python train.py --model="image classifier" --targets=["class"] --beta2=0.999 --beta1=0.95
Rows from block 3 of a small image classifier, named by matrix and row number. Rows with one number belong to one channel. Each number is 128 + 32 x the weight over its row's rms, rounded and kept within 0 to 255. All counts start at 0. Numbers have three digits each.
After each channel's rows are labels from the 100 images, of 14976, where the channel reaches its highest value: "colour at peak" is the nearest of a few named colours to the mean colour under the peak. Only what is clearly more common there than usual is listed. The data: photos of plants, animals and fungi (iNaturalist). In brackets: how many of the 100.
# convs0: first 3x3 conv (model.blocks.3.convs.0.weight, 128x128x3x3, each kernel summed), inputs 0-127
# convs1: second 3x3 conv (model.blocks.3.convs.1.weight, 128x128x3x3, transposed, each kernel summed), outputs 0-127

convs0.122:090127146144108105151139175103111117095089125066116131178105151144141139188108144092154118117143127181140123076090111055083102146183084142138113124156117143174150090140070114200046166135091134079108081155043091162130091132158174125191085110107110199116092152142117155111111112123112109142110148116100139110092094127148160111120160157132125109110128150177160162060068127142122146161094
convs1.122:084152121160085123169160203143094137132129097116158152179140090139159091152099144135147139136181107147108128108136099080126148114158127121120197117172113133171107126159050142129112122083113136115087160085058097073092150078116165140142154129106083136125098102082099125135118109161168130131074042192109080118095089152092111137164097129148155059165114097178120097089089106111080150098090
colour at peak: brown (57)

convs0.83:135189156108112125109109099154104112128161136110159098114146053067145130077111076119062110086149107146104126127067149160128135106081123103103099105131134097115108117126119140165125077169054101115060047158078082098119139085100146147087079191144165093106106116145117137119088146088176080112150127130096158107167161151110182161189145089106197115178087135104127099131103111101122112111129
convs1.83:147131101083067190121117080101069123089111105107161101162119148145093118111128189117103130109134189139135124170141110100137100145160110090174123135103170131116126141124105119156068162145141143173117078151131192175097097114096105135153144041134126139144145145092109146130081217109154065133091140132124172121143086109185100079112103094191086092097114203128121181183148164141141111144137
colour at peak: pink (32)

convs0.95:148184196121158158131113113121130108126125160159167032155131119147111138095194103061076153123092088110122101138213105162108125103124101131129107075106166132145119102145100098130058133191130096100143067054079169159139118185122085085166131122106115102109097094097118140138182156149157084094121142115148113181136175146127158144183128080093137099139098136102165141114132117138178117150132
convs1.95:132190133115095182133124073158053083119095131111105105090134061128093173114115150145087067089138121129215114137120142119139072161100065128103134118105164174153110144116144121095148121119144134174184142184121141128099103136102115131130087088127130134142117190090112080127125158070109138132123165158142150114109090139145154061108087134125075118117082171162142141184115067049102084093119
colour at peak: pink (56)

convs0.117:136139206123147094114041154140140191201184155158171103115150204122083141149134134174170075160181169141118141140114133138153084102123100175148079126154109091134120166192199126128126115140139136167142110170093170135134132156126125119101130143139168099144139133125076168169107178162114105164156083123122200101142172128104139177201108129134119135135172165103106137098125136146097169099123
convs1.117:110118158194113172153108087157104100138114137134155091096139097118117109114108161071088102091109127088222112147126171123150135116074078068108175131113084145102124099183177105155095121149137118103094132121124112147095083114112141120106188152181120126155150111145060093102138145106125107134146098189118117126095067083129122031099128141125071165145087154092182132122081082119098096171157
colour at peak: pink (32); white (27)

convs0.45:073129140144118088171116188098114132173104166112093139194104095089092134078095144129132121069141155159126134072096104084182139133151140095185093112148155129171115094119155121107139176148158136039105106128114111116137057073110130156145083118087121140120080156104052086145154094161107137055114129186123174113187129089110127097124184143117156088121097151093111118102122152107148130083099
convs1.45:158123169156058126204141176113092112160113161102179182150125052152094118111111129124100098163085113107109020122157133146187118108131054099080164123153130129172121166150119119093097144122143101163162124127096144135134132109110156099093155095159196109166155081160067102092117116150066144109130109162170112131116125095109120069116137061103065130156119133135154113132130102163138136150104
colour at peak: brown (53); black (29)

convs0.0:197120130162175080145148152080109152190157122151099087145086124110148032161112086148130087133134109153110116087189117137099105172146155108141122123120099134144103126122171095170107088136086129157129105077142198162136099155138149078158166040164124122161076148145162126146128120142152151065098151148084138104115155153153127101177158144105080139141136119197150107129229135109122125128151
convs1.0:130102183136109116115075171112069111163083126082162124123150124124127153132168089126085138140097137148169056132164160088069112073162088153141211125118155158086141178130133133114133103156124172170037163121108097115111096133127127068083159141116132153103131116124101090120069113097127159145122089181171101150199062110142096112146100114144183179085148170157131143102110121149088136145159
colour at peak: brown (54)

convs0.101:170102141144156138154092146117144148155117185112149144168164157153087153149182132151115145138132141141111094179210141136121137148123155201140108153168111154200140151114144080135093141120169151180139155106151152115105109115156131171219187126104129185127112098142134084127142131109144173147144188136105140200106113156226168100090108108133190159166168102123162143163105155169082109128156
convs1.101:137101145077113169106114125166120078117119137153127084132098069100164121083136093125076143080131113148206120092085153105087105115112080091093140137116162096165076169071083099131128136118099112128134118128121097142039133154135134135112155080115118105107070101158085094151099113125120158152157097187124094190181156106094133085103057102171133116108174084090147117134130087067087127067138
colour at peak: brown (51)

convs0.29:205121110121175115100145168124145153101143144134144113087108142185129130151114074141129121100184143151099155133080125123083173067153137144106109110169146133142160114171096137117103132101116151174052136139092108139147092129149130104081086078167153059110109120126119089174067169095141142062101122072099179128166183155136140143186177089166092202126094129167097065120130119138104088114121
convs1.29:122090133153148147092097134153065092137133123083124131125134140137165149120158122202129112130228169126139125092140108159092114142097107115113144116085095164069087161123193119120141097142108118070096098083150099129152168127076148065086132107102118142151114135113122125082109068135156085124191157153167140130124074129122093051095123116100140085092116199112060144118163099158107094200156
colour at peak: black (28)

convs0.116:176138141089091185161168126122120138099081089105124159112092081085098122208160146172084130178082067137131138098155116086099167095137085123118125121109168140121113143120093132115066127132059110140132153135136123163084123127106100175124127089087136173132134154125174124145132063175160072195051183108079087158061134126126103126138121098123103141048080133149129113128131103174137123124121
convs1.116:094095194146126103147128096144130143125085138100126107154176122124155116161145144200115155155193143142133080084099135105074099095085077183135155094089088123099122165143145123100116105138109169082107154107162081087126145136085117185116150157086139127167138145170116094118116100081104101098082119130170124134144047140136099110098160126148131052137104175160065080094112077127082046124143
colour at peak: brown (53)

convs0.43:196161176111144113192123111140154104164114155128039113165124113164084095181160105126125116134150162139164108117108098062184093186129135080162105121162094063105124117110134139165121179128124077139102083125103094127144182113082169052113074165174097145109082106095107158172145115142130165109109056140133139129109125168090119119103111137155105122142126147119058103112156122178138072143113
convs1.43:077117125128134093120125129148148051096096146099100155109139072148139056183154105099088175106097135207128097084141183077106099131081096190164131128109137175137103154119187118098133059137071085112138169128133080140086135125071142116107082147101132133124155114123117130071119088098130136137097092121137108147189158126156140101145146141180095135117109164107165071044161137123157096155121
colour at peak: brown (65)