python train.py --crop_scale_min=1 --horizontal_flip=true --hidden_act="relu6" --init="small_normal" --adamw_lr_other_params=0.00077
Rows from block 6 of a small image classifier, named by matrix and row number. Rows with one number belong to one channel. Each number is 128 + 24 x the weight over its row's rms, rounded and kept within 0 to 255. All counts start at 0.
After each channel's rows are labels from the 100 images, of 14976, where the channel reaches its highest value: "responds to" is what is common among them; "colour at peak" is the nearest of a few named colours to the mean colour under the peak. Only what is clearly more common there than usual is listed. The data: photos of plants, animals and fungi (iNaturalist).
# convs0: first 3x3 conv, stride 2 (model.blocks.6.convs.0.weight, 240x128x3x3, each kernel summed), inputs 0-63
# convs1: second 3x3 conv (model.blocks.6.convs.1.weight, 240x240x3x3, transposed, each kernel summed), outputs 0-47

convs0.162 [130 167 138 164 130 108 105 132 127 172 102  80 115 158 107 111 128 141 144 142  87 132 135 128 100 119 143 126 130 130 102 149 154 146  88 169 126 116 113 147 118 129 118 125 117 139  90 100 108 131 138 128 113 128 147 138 127  98 100 100 112 144 169 109]
convs1.162 [158 182 108 123  94  80 100 119 138 121 159  79 113 168 133 172 120  89 134 131 127 123 177 212  99 138 118  98 132 110 127 159 153 132 135 130 112 101 121 133 155 112 129  97  83 102 143 133]
responds to: phylum Arthropoda; order Lepidoptera
colour at peak: black

convs0.231 [124 142  88  87 122 174 158 140 127 141 139  65 127 134 114 131 113  95 114 147 116 118 117 111 112 142 132 140  97  85 141 147 118 150 146 165 116 155 133  82 136 143 135 119  95 149 116 171  90 142 112 129 139 129 116 178 116 143 138 159 108 131 122 102]
convs1.231 [118 156 131 124 142 124 114 126 113 104 105  91 125 157  96 153 144 145 110 148  85 126 125 121 151 170 148 122 142  91 132 133 138  95 135 163 136 116 140 132 104 110 174 114 118 127 112 104]
responds to: phylum Arthropoda; class Insecta
colour at peak: brown

convs0.90 [123 121  76  97 129 152 122  96 173 133  99 112  90 149 121  96 118 111 126 112 139 137 179 104 116 126 164 160 145 120 191 117 106 138 107 158 123 154 140  97  98  96 170 136 128 123 158 148  97 149 143  67 136 124 122 130 109 152 188 140 137 151 134 130]
convs1.90 [ 85 108 110 151 156 126 164 150 118 180 147  93 147 113 124 111 140 158  92 114 115 124 127 150 117  90 105 109 103 102 103  99  80 149  99 117 101 133 139 139 149 136 162 155 119 142 117 142]
responds to: phylum Arthropoda; class Insecta; order Lepidoptera
colour at peak: brown

convs0.143 [120 161  86 109 108 132 117 102 130  92 165 129 107 141 123 121 118 136 105 131 143 117  93 137 120 136 178 141 110  80 174 138 142 107 119 145 115 150 145 102 132  72 148 117 111 161 138  92  87  93  79  98 129  89  99 121  95 130 132 133 147 166 121 107]
convs1.143 [103 129 130 130 150 154 125 127  98  93 115  96 133 170 122 118 126 180 119 120 101 142 101  83 136 133 108 125 106 136  99  71 121 156 114 166 146 123 148 141  77 163 154 129 117 102 146 124]
responds to: phylum Arthropoda; class Insecta; order Lepidoptera
colour at peak: pink

convs0.199 [115 135 122 105 142  91 143 105 112 155 111 162 121 149 136 104 147 159 146 123 129 116  82 123 119 158 122 142 100 129  93  72 114 137 137 124 108 103 177 173  90  88  95 119  98 147 128 121 112 101  92 140 116 131  99 116 144 116 146 135 131 144 148 138]
convs1.199 [125  98 182 119 168 176 170 117  80 125 181 114 151 149 115 166 105 125 160 106 136 139 103 110 134 142 100 101 144 109 119 130 181 128  92 130 149 140 108 128  93  81  77 121 100 184 132 115]
responds to: class Insecta; phylum Arthropoda
colour at peak: brown

convs0.54 [132 137 133 133 120 122 105 127 115 105 166 139 153 133 136 131 133 113 155 137 111 114 115 101 136 109 111 105 101 130  97 131 117 110  72 140 134 163 100 109 120 134 158 131 151 147 141 119 105 109 120 119  86 133 118  85 114 176 125 128 108 123 123 146]
convs1.54 [109 121 144 102 149 128  93 140 118  88  64 155 113 116 121 143 149 128 160 113 113 102 151  89 181 147 107 136 130 113 103 107 111 137 144 137 142 138 108 112 123 105 122 112 115 125 119  74]
responds to: phylum Arthropoda; class Insecta
colour at peak: pink

convs0.38 [121 161 130  84 140 123 131 106 128 116 106 129 141 143 121 117 129 150 168 159 137 103 129 104 130 177 142 141 120 112 168 134 130 132 101 119 135 144 126 112 103 100  85  91 120 129 144 141 100  82  89 130 127 115  65 118 104 126 124 148 181 194 129 150]
convs1.38 [103 163 141 131 138 156 108  82 128 176 134 111 129 161  96 156 130 148 118 117 138 129  98 125 115  93  97 127 119 117 111 130 218 168 127 112 162 112 130 150 104 101 139 103 132 152 116 144]
responds to: phylum Arthropoda; class Insecta
colour at peak: brown