python train.py --translate=0.12 --targets=["class"] --arch="preact_resnet" --learning_rate=0.0014 --beta1=0.95 --merge_dims=true --adamw_lr_other_params=0.00077 --final_lr_fraction=0.05
Rows from block 6 of a small image classifier, named by matrix and row number. Rows with one number belong to one channel. Each number is 128 + 32 x the weight over its row's rms, rounded and kept within 0 to 255. All counts start at 0. Numbers have three digits each.
After each channel's rows are labels from the 100 images, of 14976, where the channel reaches its highest value: "responds to" is what is common among them. Only what is clearly more common there than usual is listed. The data: photos of plants, animals and fungi (iNaturalist).
# convs0: first 3x3 conv, stride 2 (model.blocks.6.convs.0.weight, 240x128x3x3, each kernel summed), inputs 64-127
# convs1: second 3x3 conv (model.blocks.6.convs.1.weight, 240x240x3x3, transposed, each kernel summed), outputs 48-95

convs0.64:033091129102102111109084125120137094111144078144162154119142104101142162113124141133151148108112166116163198124173106206150156124210170090105135151153084159141117166104088145170168143115125149
convs1.64:092116059123137112157096132123106137113111092129054177161142156109143125136103104119145165089177066086131100107168127103098082194117190096109142
responds to: order Passeriformes

convs0.183:091112115072135111163085052101168130109182160109098125106158175124187137104105168120154125149148100144184090153157187115131096125101091114208083135141130147088101098067144209096110153074086090
convs1.183:103126128085150142140091121121140074105114083118062108105107149125104120132120177156114155139126131121145119072145156128189166125094155105131120
responds to: class Aves

convs0.161:113166113065109106179134113119152152189092173114198138076116102081184082134174095159138133101145154108103188173137150169141098131176170090104112187136200167171107087127076138123088082084142129
convs1.161:090178116147140116084127201108135121140112128102074097138101139109151141102102135085111132109094073164105106112126114154166123156134152143143131
responds to: phylum Arthropoda; class Insecta; order Lepidoptera

convs0.5:057086139154139139140106125109118082138114141165126171134121104115145112077118135095122158159154106123174120151129099094129129085204123158115136074146140152113192089155077101093151138122136168
convs1.5:119112130114132099102174071149131117158099111108088114101156142122080119150115075132137198064119087177108114083163124087124129101094100153074104
responds to: class Aves; phylum Chordata

convs0.4:107216106128088124129151086155089203154098082078145110138061120125233087088128112109132108077116124131099172204089088114119107142094102142150087108163173106131118087161155152107119104123130130
convs1.4:146150115156065093132124170138184072202139115104111129155115114145154056125142138117163067137096091139172135177101112161154119153155171148125119
responds to: phylum Arthropoda; class Insecta; order Lepidoptera

convs0.111:133089158091143115150126161102128096068155112112094181111152117117103099197105095088139121130154121142168184162163091121124182131108133115102084088136082171102126115125110132123105162174123167
convs1.111:149081128054146075178162100148137160092132149079179143170144086115143161160189076106118115130084096137063118135122129092166139148150067113099119
responds to: class Insecta; phylum Arthropoda

convs0.156:075164137090093084064107124092150147077127147126127149082090167084074197152095167062141097142114083180087099129113107152130166187144167069128116177146164105118112123139143148142113199113123126
convs1.156:157116158196115117146150122096137098092083094138118148107122111146172127086109133116117130072117115085177115121214094107122102135155131116128152
responds to: class Insecta; order Lepidoptera

convs0.168:134104186100201199106147115146147114136041136173094127121053123131161135105122169156113098085155140141068090140073118092140148184086109129134120128109137154149190142137098104126049097169121132
convs1.168:109106057113149067117111140124155128109167147120146047113109142142131118119148133089146115118094051118162143112166105109098171120175129142126125
responds to: phylum Arthropoda; class Insecta; order Lepidoptera

convs0.20:092111158126128111190102119032114087165129156172162135106126123094097069141122127053161165128158189127148116107113115165108126142118146112088169062118189143125175167188085074115103079145140126
convs1.20:069176133156135139081183158163142128140126114152164099117136123137090134108085104119088188049111048112129138110132188111129205142118129158054162
responds to: class Aves; order Passeriformes

convs0.96:107133120103105143090118102174113125127185098133158137118095090081113138100118142134160059146124090131136166151158111166123141129127131093134122137172121096137193111156090196172164173143159065
convs1.96:095092103145115098156100111152115039139120065133105112138131119132136093085153122149176083144182098124220133104155154178199111159139120127124119
responds to: order Passeriformes

convs0.166:067145091129118091135129088102109099085115093121124129142207146177145131082161149071236142115159168099167093190146119069123156141144167125112070187142141168116109120088112148122147108076130186
convs1.166:175140133139110159104106157134067137104127129074067146108124174123103149072091091124136122154149167103089097101102109120155126194143192142084096
responds to: class Aves; order Passeriformes

convs0.192:114093126099096146168148158110167087120136126145160087138136181119198086178147155139117125181076142130066146139111157163122133110114067137126125054154085147147120090111109155127085158132107111
convs1.192:127169156102156087127128127186125141127143181110160152129120155115143099180115122113129149183149143152128082162141128078153126147178159111161127
responds to: phylum Arthropoda; class Insecta

convs0.202:078115143160108106113081094042097111143089122161130127160100141125129129113105126064135146119142134122116056071087118096125174170084093115066147117149222145110112176188129072146173101126119121
convs1.202:144144142178121177129148141159128140159138055152136119110131142172096119145145112111098111050093139112115114148131154174137221159129187122121115
responds to: order Passeriformes

convs0.134:123115106127139128123151115064170151089147133114100125147109182180158141136147194090120114107089149108118130111092103063124189160116075179084172097167116153070124081099158125153117141105070091
convs1.134:154127078111150157147165166071170184080124141097121105171129145095144114084090164081092071212106130122072110075119132119076072065130120081105138
responds to: class Insecta; phylum Arthropoda; order Lepidoptera

convs0.30:121042095099124096111107084101161080083156141089133176153119163103133173132171156114137143115119094087126172094161106103115192122123114150098197142178123136078091065164170119154123151156114098
convs1.30:130119121095098113216119124131102116150139133166117145113159201130138116133102119097064206108117186090093065141134157082169116104130065118143140
responds to: class Insecta; phylum Arthropoda; order Lepidoptera

convs0.47:065081133114144085126073151092105085155124124180119147148096154141141088082156066083162124116098141104201105148141102144138087078153151138101171086144205144147207140173134076154127097130140167
convs1.47:120175066133138135117145140145160129181092162125100066117092119115088067126089114112161176113070090153116071112134140076174216138157167119038063
responds to: class Aves; order Passeriformes

convs0.235:155128109047115150082135153161120145086153153082095123073111125121100146159094104072173098086140118180106189196201037157119111144126167140143103153135110104162105080135106190206143161125132144
convs1.235:138077136130135082138088060112146127142095100086090141101142132163146118130092071147109089072111152077133090137122094190210084165147113158129112
responds to: order Lepidoptera

convs0.133:142111140092093163089165088160082135168071155131174143080111092097177134101160118097120116090138184076070124168147090100157083126082145130136101118153100129148166148183150106136113080124145075
convs1.133:115083097185062086125127154155140117189141095177124087109133090128172147186141156102138155072084069131108134101155133161106108186149120104197121
responds to: class Insecta; order Coleoptera

convs0.112:033137131139105124119097125113131109137125139212134112127175095122143113102092119124114157128083138116125101084110169124095148146170052126085080161111179130104145141140128101103154139146148150
convs1.112:156119107152129103090138163125152107108158084146098173088128098122058185113117096113143154053174096127172127064164189099123186127090125126102150
responds to: class Aves

convs0.144:090107123094088103121142126135159079097123121145132111113124104196128082078119116163214136142104156087182104141132134171138065157121122145099126103168159171119184170123178098177096131067131142
convs1.144:131125124124128093122128125091128121126137153132147181123118155119111114153128123113170160115126122106166104106150159094143160128197146103108140
responds to: class Aves; order Passeriformes

convs0.49:103110170152162196166107115105087068102166094145104138146128073111204132087123125130132156154161168131110097095140120077145161107168088105108117176126108163078121091126085106136111095147117175
convs1.49:135102109073177122152126150107095114118111103138098199114084116114102189109076118139101186111159084097105165114104185077076154128059124137157132
responds to: phylum Chordata; class Aves

convs0.31:152199122155127141081111197163132118142123112134068113140092148063168102105117127155097137123170127126084241097126057117108106107167102131162124099151097113182128009161105130121125146106151100
convs1.31:097104101094154113095115166086121120153083127045107126168153125092161123134085094118111121149180093179109106124137130132141078125110127129168110
responds to: phylum Arthropoda; class Insecta; order Lepidoptera

convs0.58:165113097106117128130126093147085118128191116144091116068098104097133125129099081123092103128135101173078133174178070119149107129088087086169108153143093109099172072160111131159087131073129132
convs1.58:205115127113151071156130124143176112156126093134145169100151078127130074125176130164089162126155128119154186166163140134139136169102078113128102
responds to: class Insecta; order: Coleoptera; family: Coccinellidae

convs0.132:068093103154156146153103146087110127099142118146114151126114093127187091085088074110144176130122164093096097124153167114148126106169141119077164101076155146124141164166133101127118113112132122
convs1.132:123139136138129083106143127132104101155112102145092124120138102152120126145089097184145178084120089157097129108130153068154180140088128122101143
responds to: phylum Chordata; class Aves

convs0.50:043094098168139111140121117113091076098105135167131126173157131155136124094154083057184112139151122091141083112136145138112113119138156131067147118129174134145128134151114070112165114068170192
convs1.50:149135155169135144086123105118088111110127100142056109086145140121083153101132073125150139067097118114062090109148147106151174156152161118052074
responds to: phylum Chordata; class Aves

convs0.180:060160077111102117101075112098149113127136087164176141171196091106154107057099119127158137160111110100127171093148130136107089111233108155097081092141101142118155093136061139125193109143152136
convs1.180:156173079112117132095172138165109142142099115095105153135119145099073102132137100153135189134182102169140034101125122094138100125091192123114093
responds to: phylum Chordata; class Aves

convs0.51:060136087099125097183112142104150158121132147174178107158113153164174079134100193071185157089110123097110137165138144102125105119204122138124109098130128181094118146111157085087071148086074132
convs1.51:172148144114110125071149124086128105125178149073161128169131163127151063126061095077117104131088074118113091127106122096107093114225158127133157
responds to: phylum Chordata; class Aves

convs0.75:151126137152162153072122218101182134146093167112072108105104135112164191192087108106135108121094175216098171161105060151087163072117065129132114084166089167139148093179104145149146185132111144
convs1.75:128123151112143096109182124111179138087092167124140146145108204137147165141084078107100103131104085165138081134204088056135092140163058185136143
responds to: phylum Arthropoda; class Insecta; order Lepidoptera

convs0.178:121120154144144148120122175167132079200086107135115171076117135089116143161233107184138146126120117099162181100107094115128145088172177138193129115165061106120091126104108130120114129130161127
convs1.178:099157086107103118203092139151088159145166116154057150093138152146148138128152112099093142164176112115157094123129080137108079141109129133085068
responds to: phylum Arthropoda; class Insecta; order Lepidoptera

convs0.146:155124161114146173055138127161136078112121124108117166082101155125105158184120126147139059111105146170113176182104038130126088100153097138156118167151112147127129119145054125121126188158117108
convs1.146:163155132136151081181148054111132138124147116168127163131123106151090145115132127121125102117156127108154160087181044112137110141151111114144071
responds to: class Insecta; text has "bee"; family: Apidae

convs0.104:144163152126187139103133108099109175100107121079086143077115128129154132138109169101121109066090085189099137171116103133121148133105142131148062066144121127111137122188158125127121131103129113
convs1.104:091121135111107126110101160124233086112099107144108142133158120143122141158112144142120089062083085085209125146118137058108105124141103178114198
responds to: class Insecta; phylum Arthropoda; order Lepidoptera

convs0.234:113128101142100227102134157115162088104123148158117113083076075099107142178076076112103122193136121128202148131136134178109090089120083117090131109083112144206121071171127130164115177162118131
convs1.234:126099089169142099136133114124127147110110211145096125112093080109101146144108152092087146117150113158160121103120128081199128128172157135150148
responds to: order Lepidoptera

convs0.91:135107120136118125144103095061068147160127128149126073139135117123157093124133063143096182193101153122078106130124101165142146148133093094056192076105133143110139148114105124094170105106103107
convs1.91:163195141133145125100148140144163183140147134138143065166164183113102104161144169165113195142142081170074138117101170123117159141071125111135103
responds to: order Anseriformes; family: Anatidae

convs0.158:059134126134171139159124113139060111095122076123151142139188095158130073096149143116144128073105172087104153149126139154129129104179176167114146099116159139101138133119067069132059093078112175
convs1.158:098178165129087121115128091131117139149141101131099125131168144112129131117148130162134167059119112096074111088138167078096161143175139121109091
responds to: class Aves; order Passeriformes

convs0.11:122123093116174150089128163129124173153094134136098120124100117067168133146095111109147168101123088208076146169140065116071215125176110145088116075146079171101144052167154095156104142155086145
convs1.11:153119080074174105157141126101129160115085214136149097106139135153111160163138090094131077171094078149133106113142127066128062133104080110140125
responds to: kingdom Plantae; phylum Tracheophyta

convs0.1:134145111160133097126073164100169172171112136168158097128117169166150122196075105113073108149108160180092128146055160095125114063119125147187108080143126154149191081139086129103145156096150074
convs1.1:113175123115120129134163134146176130128136140109147113163117113098093102117155187102138168179104168141160126113210089106123069117114123124137103
responds to: class Insecta; phylum Arthropoda; order Lepidoptera

convs0.154:099118116076141169146148152074129108107175126198092132122100086098114095173072202141178147164136120140124129090123120186082104152140108143132099132079103150121176120152117163129116157150091139
convs1.154:123138114099088067115156132124160155091111188101178197096125078113097147131091090114103140085156121111149097129080167142158161153139093125105169
responds to: class Aves

convs0.217:106173105091114130109145097126137084163156118114129128022129118092071156136140129126180127115107124133107115186134110166160126107135198068169105197109122167140168160109077159124139176111091121
convs1.217:147139056201132105159103112124121136109107100170117114129113095144146125116142145103151181087125082110165165121167063105143103200141170143108116
responds to: order Passeriformes

convs0.204:103190154091126078149092132126108146153151172099190143131149121078153097146096102088143081117089097144124122156104153106167074126108159113131092107182124113112103159114196137162145108103170113
convs1.204:124133135131090179152082148122100129118129219112139165144106193154129060161096099085133133144153134094164097159044160153058095154176128135142106
responds to: class Insecta; phylum Arthropoda

convs0.164:151146132097116191115169106151082170146108131111134144067088083115106126136133142117125103090110123135107187189151095187094068116129114152199102183113166110181131121123116154148113116124133096
convs1.164:125180136147098089118107096109152084153136095109115114109148133132111148116097155111163066086105046135135171115122065184141163163132134139175110
responds to: class Insecta; order Lepidoptera

convs0.21:081177087097149082137111140106101175127124098193090111163123158094116123135148119067144129100121143107106119147110127132135178150097137142098116135153233134128143097109042102134141175137035078
convs1.21:223071125173155085136141129115143143134090128112132080120127113156100107126124145126113109165097108133128093138138118135191110140130162082117138
responds to: phylum Tracheophyta; kingdom Plantae

convs0.185:089098090097159102124108088151148117103151121098124158103148103167067197171105101139185096097087038174198118129147178150101160150067138146164102087134136105161103207099124165111138156113180111
convs1.185:103090070184124154177114073128105078075130094153085142127141126150103128091127125127142089110102185075160110107112009086118125093163175112103146
responds to: order Passeriformes

convs0.103:109111095181079127118125142107131079135115154129125146135104195112151145123141121153159161181093144076153116155120104113179121116168219148150073185131154163166091110115089083108156122095142162
convs1.103:095109136114109173106114144123108129145105123110084126081116115091115157169156116100150117182136129141067100100148098161175124133149251090099111
responds to: order Passeriformes

convs0.92:129106129141155158126154167141093146124139061091110072093102105061110152138130102148143084091126096128124207167156057146120125059148116126207128125143114152138131038149082165121107156144168104
convs1.92:073166097112100110151113110134110092136126128097102164120134130140171141149119100096087109123209102131128111141078091158117079174101103125123128
responds to: class Insecta; phylum Arthropoda

convs0.114:143175121124129201126120086130114119137160128113105113072095107115136152141082156097077097126104167145091188144163051179167052117163094088116130121113156097166102161105101155136122103107156123
convs1.114:139152134154160133141102107136135142130092056161097092145142114128156111102074093137133117057147079100097165146115104189134134160136131142110092
responds to: class Insecta; phylum Arthropoda; order Lepidoptera

convs0.95:045133117137099094073083131112150097132120137177133120119172090105104143099083108154102166128133088141129183097143134094084150130192102132081087127123109147144139123112119090102139150096163140
convs1.95:164121065179135113114134163157142105118144112074079159132142128122096134105110082116109134071189067120177098078140102118100119123086115112092139
responds to: class Aves; order Passeriformes

convs0.225:101114146131168169145157143172075099082150108114090130128196103131092116129132113162162158097154145136188145131133111135093132106132125148136110144104054155146128123086093169173145142143115163
convs1.225:083143143098126094150138097122114120112120107114097196095123109109108255179099115139122125118142110117142128083121130071104159135087104151086150
responds to: order Passeriformes

convs0.221:094086126086151133139107129145100109096123123114116134162112087068142111120110109170158169106122102155108163130180097138129229156139131115055179156128085151134126098151141098138110107161076142
convs1.221:101104042057157106158107129128121138098125136140099094138119141189089129185143099137098121144118081112159145107171119084141146181095098141113129
responds to: kingdom Plantae; phylum Tracheophyta; class Magnoliopsida

convs0.16:173158120150158144180130129126137096159161080078087115121153141123126106114119106154083139119122100107214133080126124057140117092161093092212129107118150134135130052095134141099145127093110079
convs1.16:038147088132122136118099115076155131119148106088062098159127149083130122090126197118093150172136156156145185083114108136126117124080116113097141
responds to: class Insecta; phylum Arthropoda; order Lepidoptera

convs0.69:050127078152087094159092116094111115140132148142109162126154147178120104105145188098185160159147159133143057152099158099131095099185188128168098179146160175115134125107123138111131095070087182
convs1.69:141140167117095104098142132143112112122144073065075103096125210108104113118113108106093161132120148134112071074117101173126133162124160080130087
responds to: class Aves

convs0.13:084175078136105108098166164114081074136132100140179128120089101090148082099098193194087178132125145112116210127132147142104098096205090138149120149144124158134124078091078127138131117136104147
convs1.13:155119112146117112106106134108120143158094119036118134128124115114129117170112141109125111124169038166093097081113098128100110130092107105120148
responds to: class Aves

convs0.188:090162073109124130110084088109191135110167240182137168128128111081144169179070161112149134153101126160109145116154105123119174152107170104081138110141153115129127060134130124161102184105108075
convs1.188:178053107136142094157145139111071117115074173125141143143165137122133105135098105099060155124134070126179104109154121156186079096145081125148124
responds to: class Insecta; phylum Arthropoda; order Lepidoptera

convs0.37:078080122131149159127187154074105090092127116129127115122061083120151125091116171129113168126112186122121146155122131091137086121127076147114061142081097181094131131089147110134130145140098186
convs1.37:107143132094097079060160140112142147113125132076108163085113093118099214166125114118171122095103053150098102090107161119117146127128097122109174
responds to: class Aves

convs0.220:127162089141134118180131105148077165103154111099131118145132115164127077150138117149157122150147134157164170109134255125078120134090142143181092141096139117159112074105085235133116115137057072
convs1.220:120133139090173113113108113117104117092095092077128123127135123081133109143159171131134091178105145122163175109106089102150156161096198101190125
responds to: order Passeriformes

convs0.60:102046135113131094149089153085131084115097148171136099139129098129140068088169091092107079161130146069139097113163114118167111120162163134086173089106148095151186114121111128052136126119185082
convs1.60:146159167146107165115148104145139154155112152150131126140179123120110113154186178141160193152093144120087125099176136121148117111133152080110132
responds to: class Aves

convs0.209:101063088127092134137120072114123096098187087160177136169117144170178102100136075100191172159112135125170142146169143141148123105135146154119110097143113118080190183121078133127121102093112108
convs1.209:138138104125102123137143088152099092142126144149062133067126155155104141136142070155128183088161136109189098122110124130184164133136183087095143
responds to: class Aves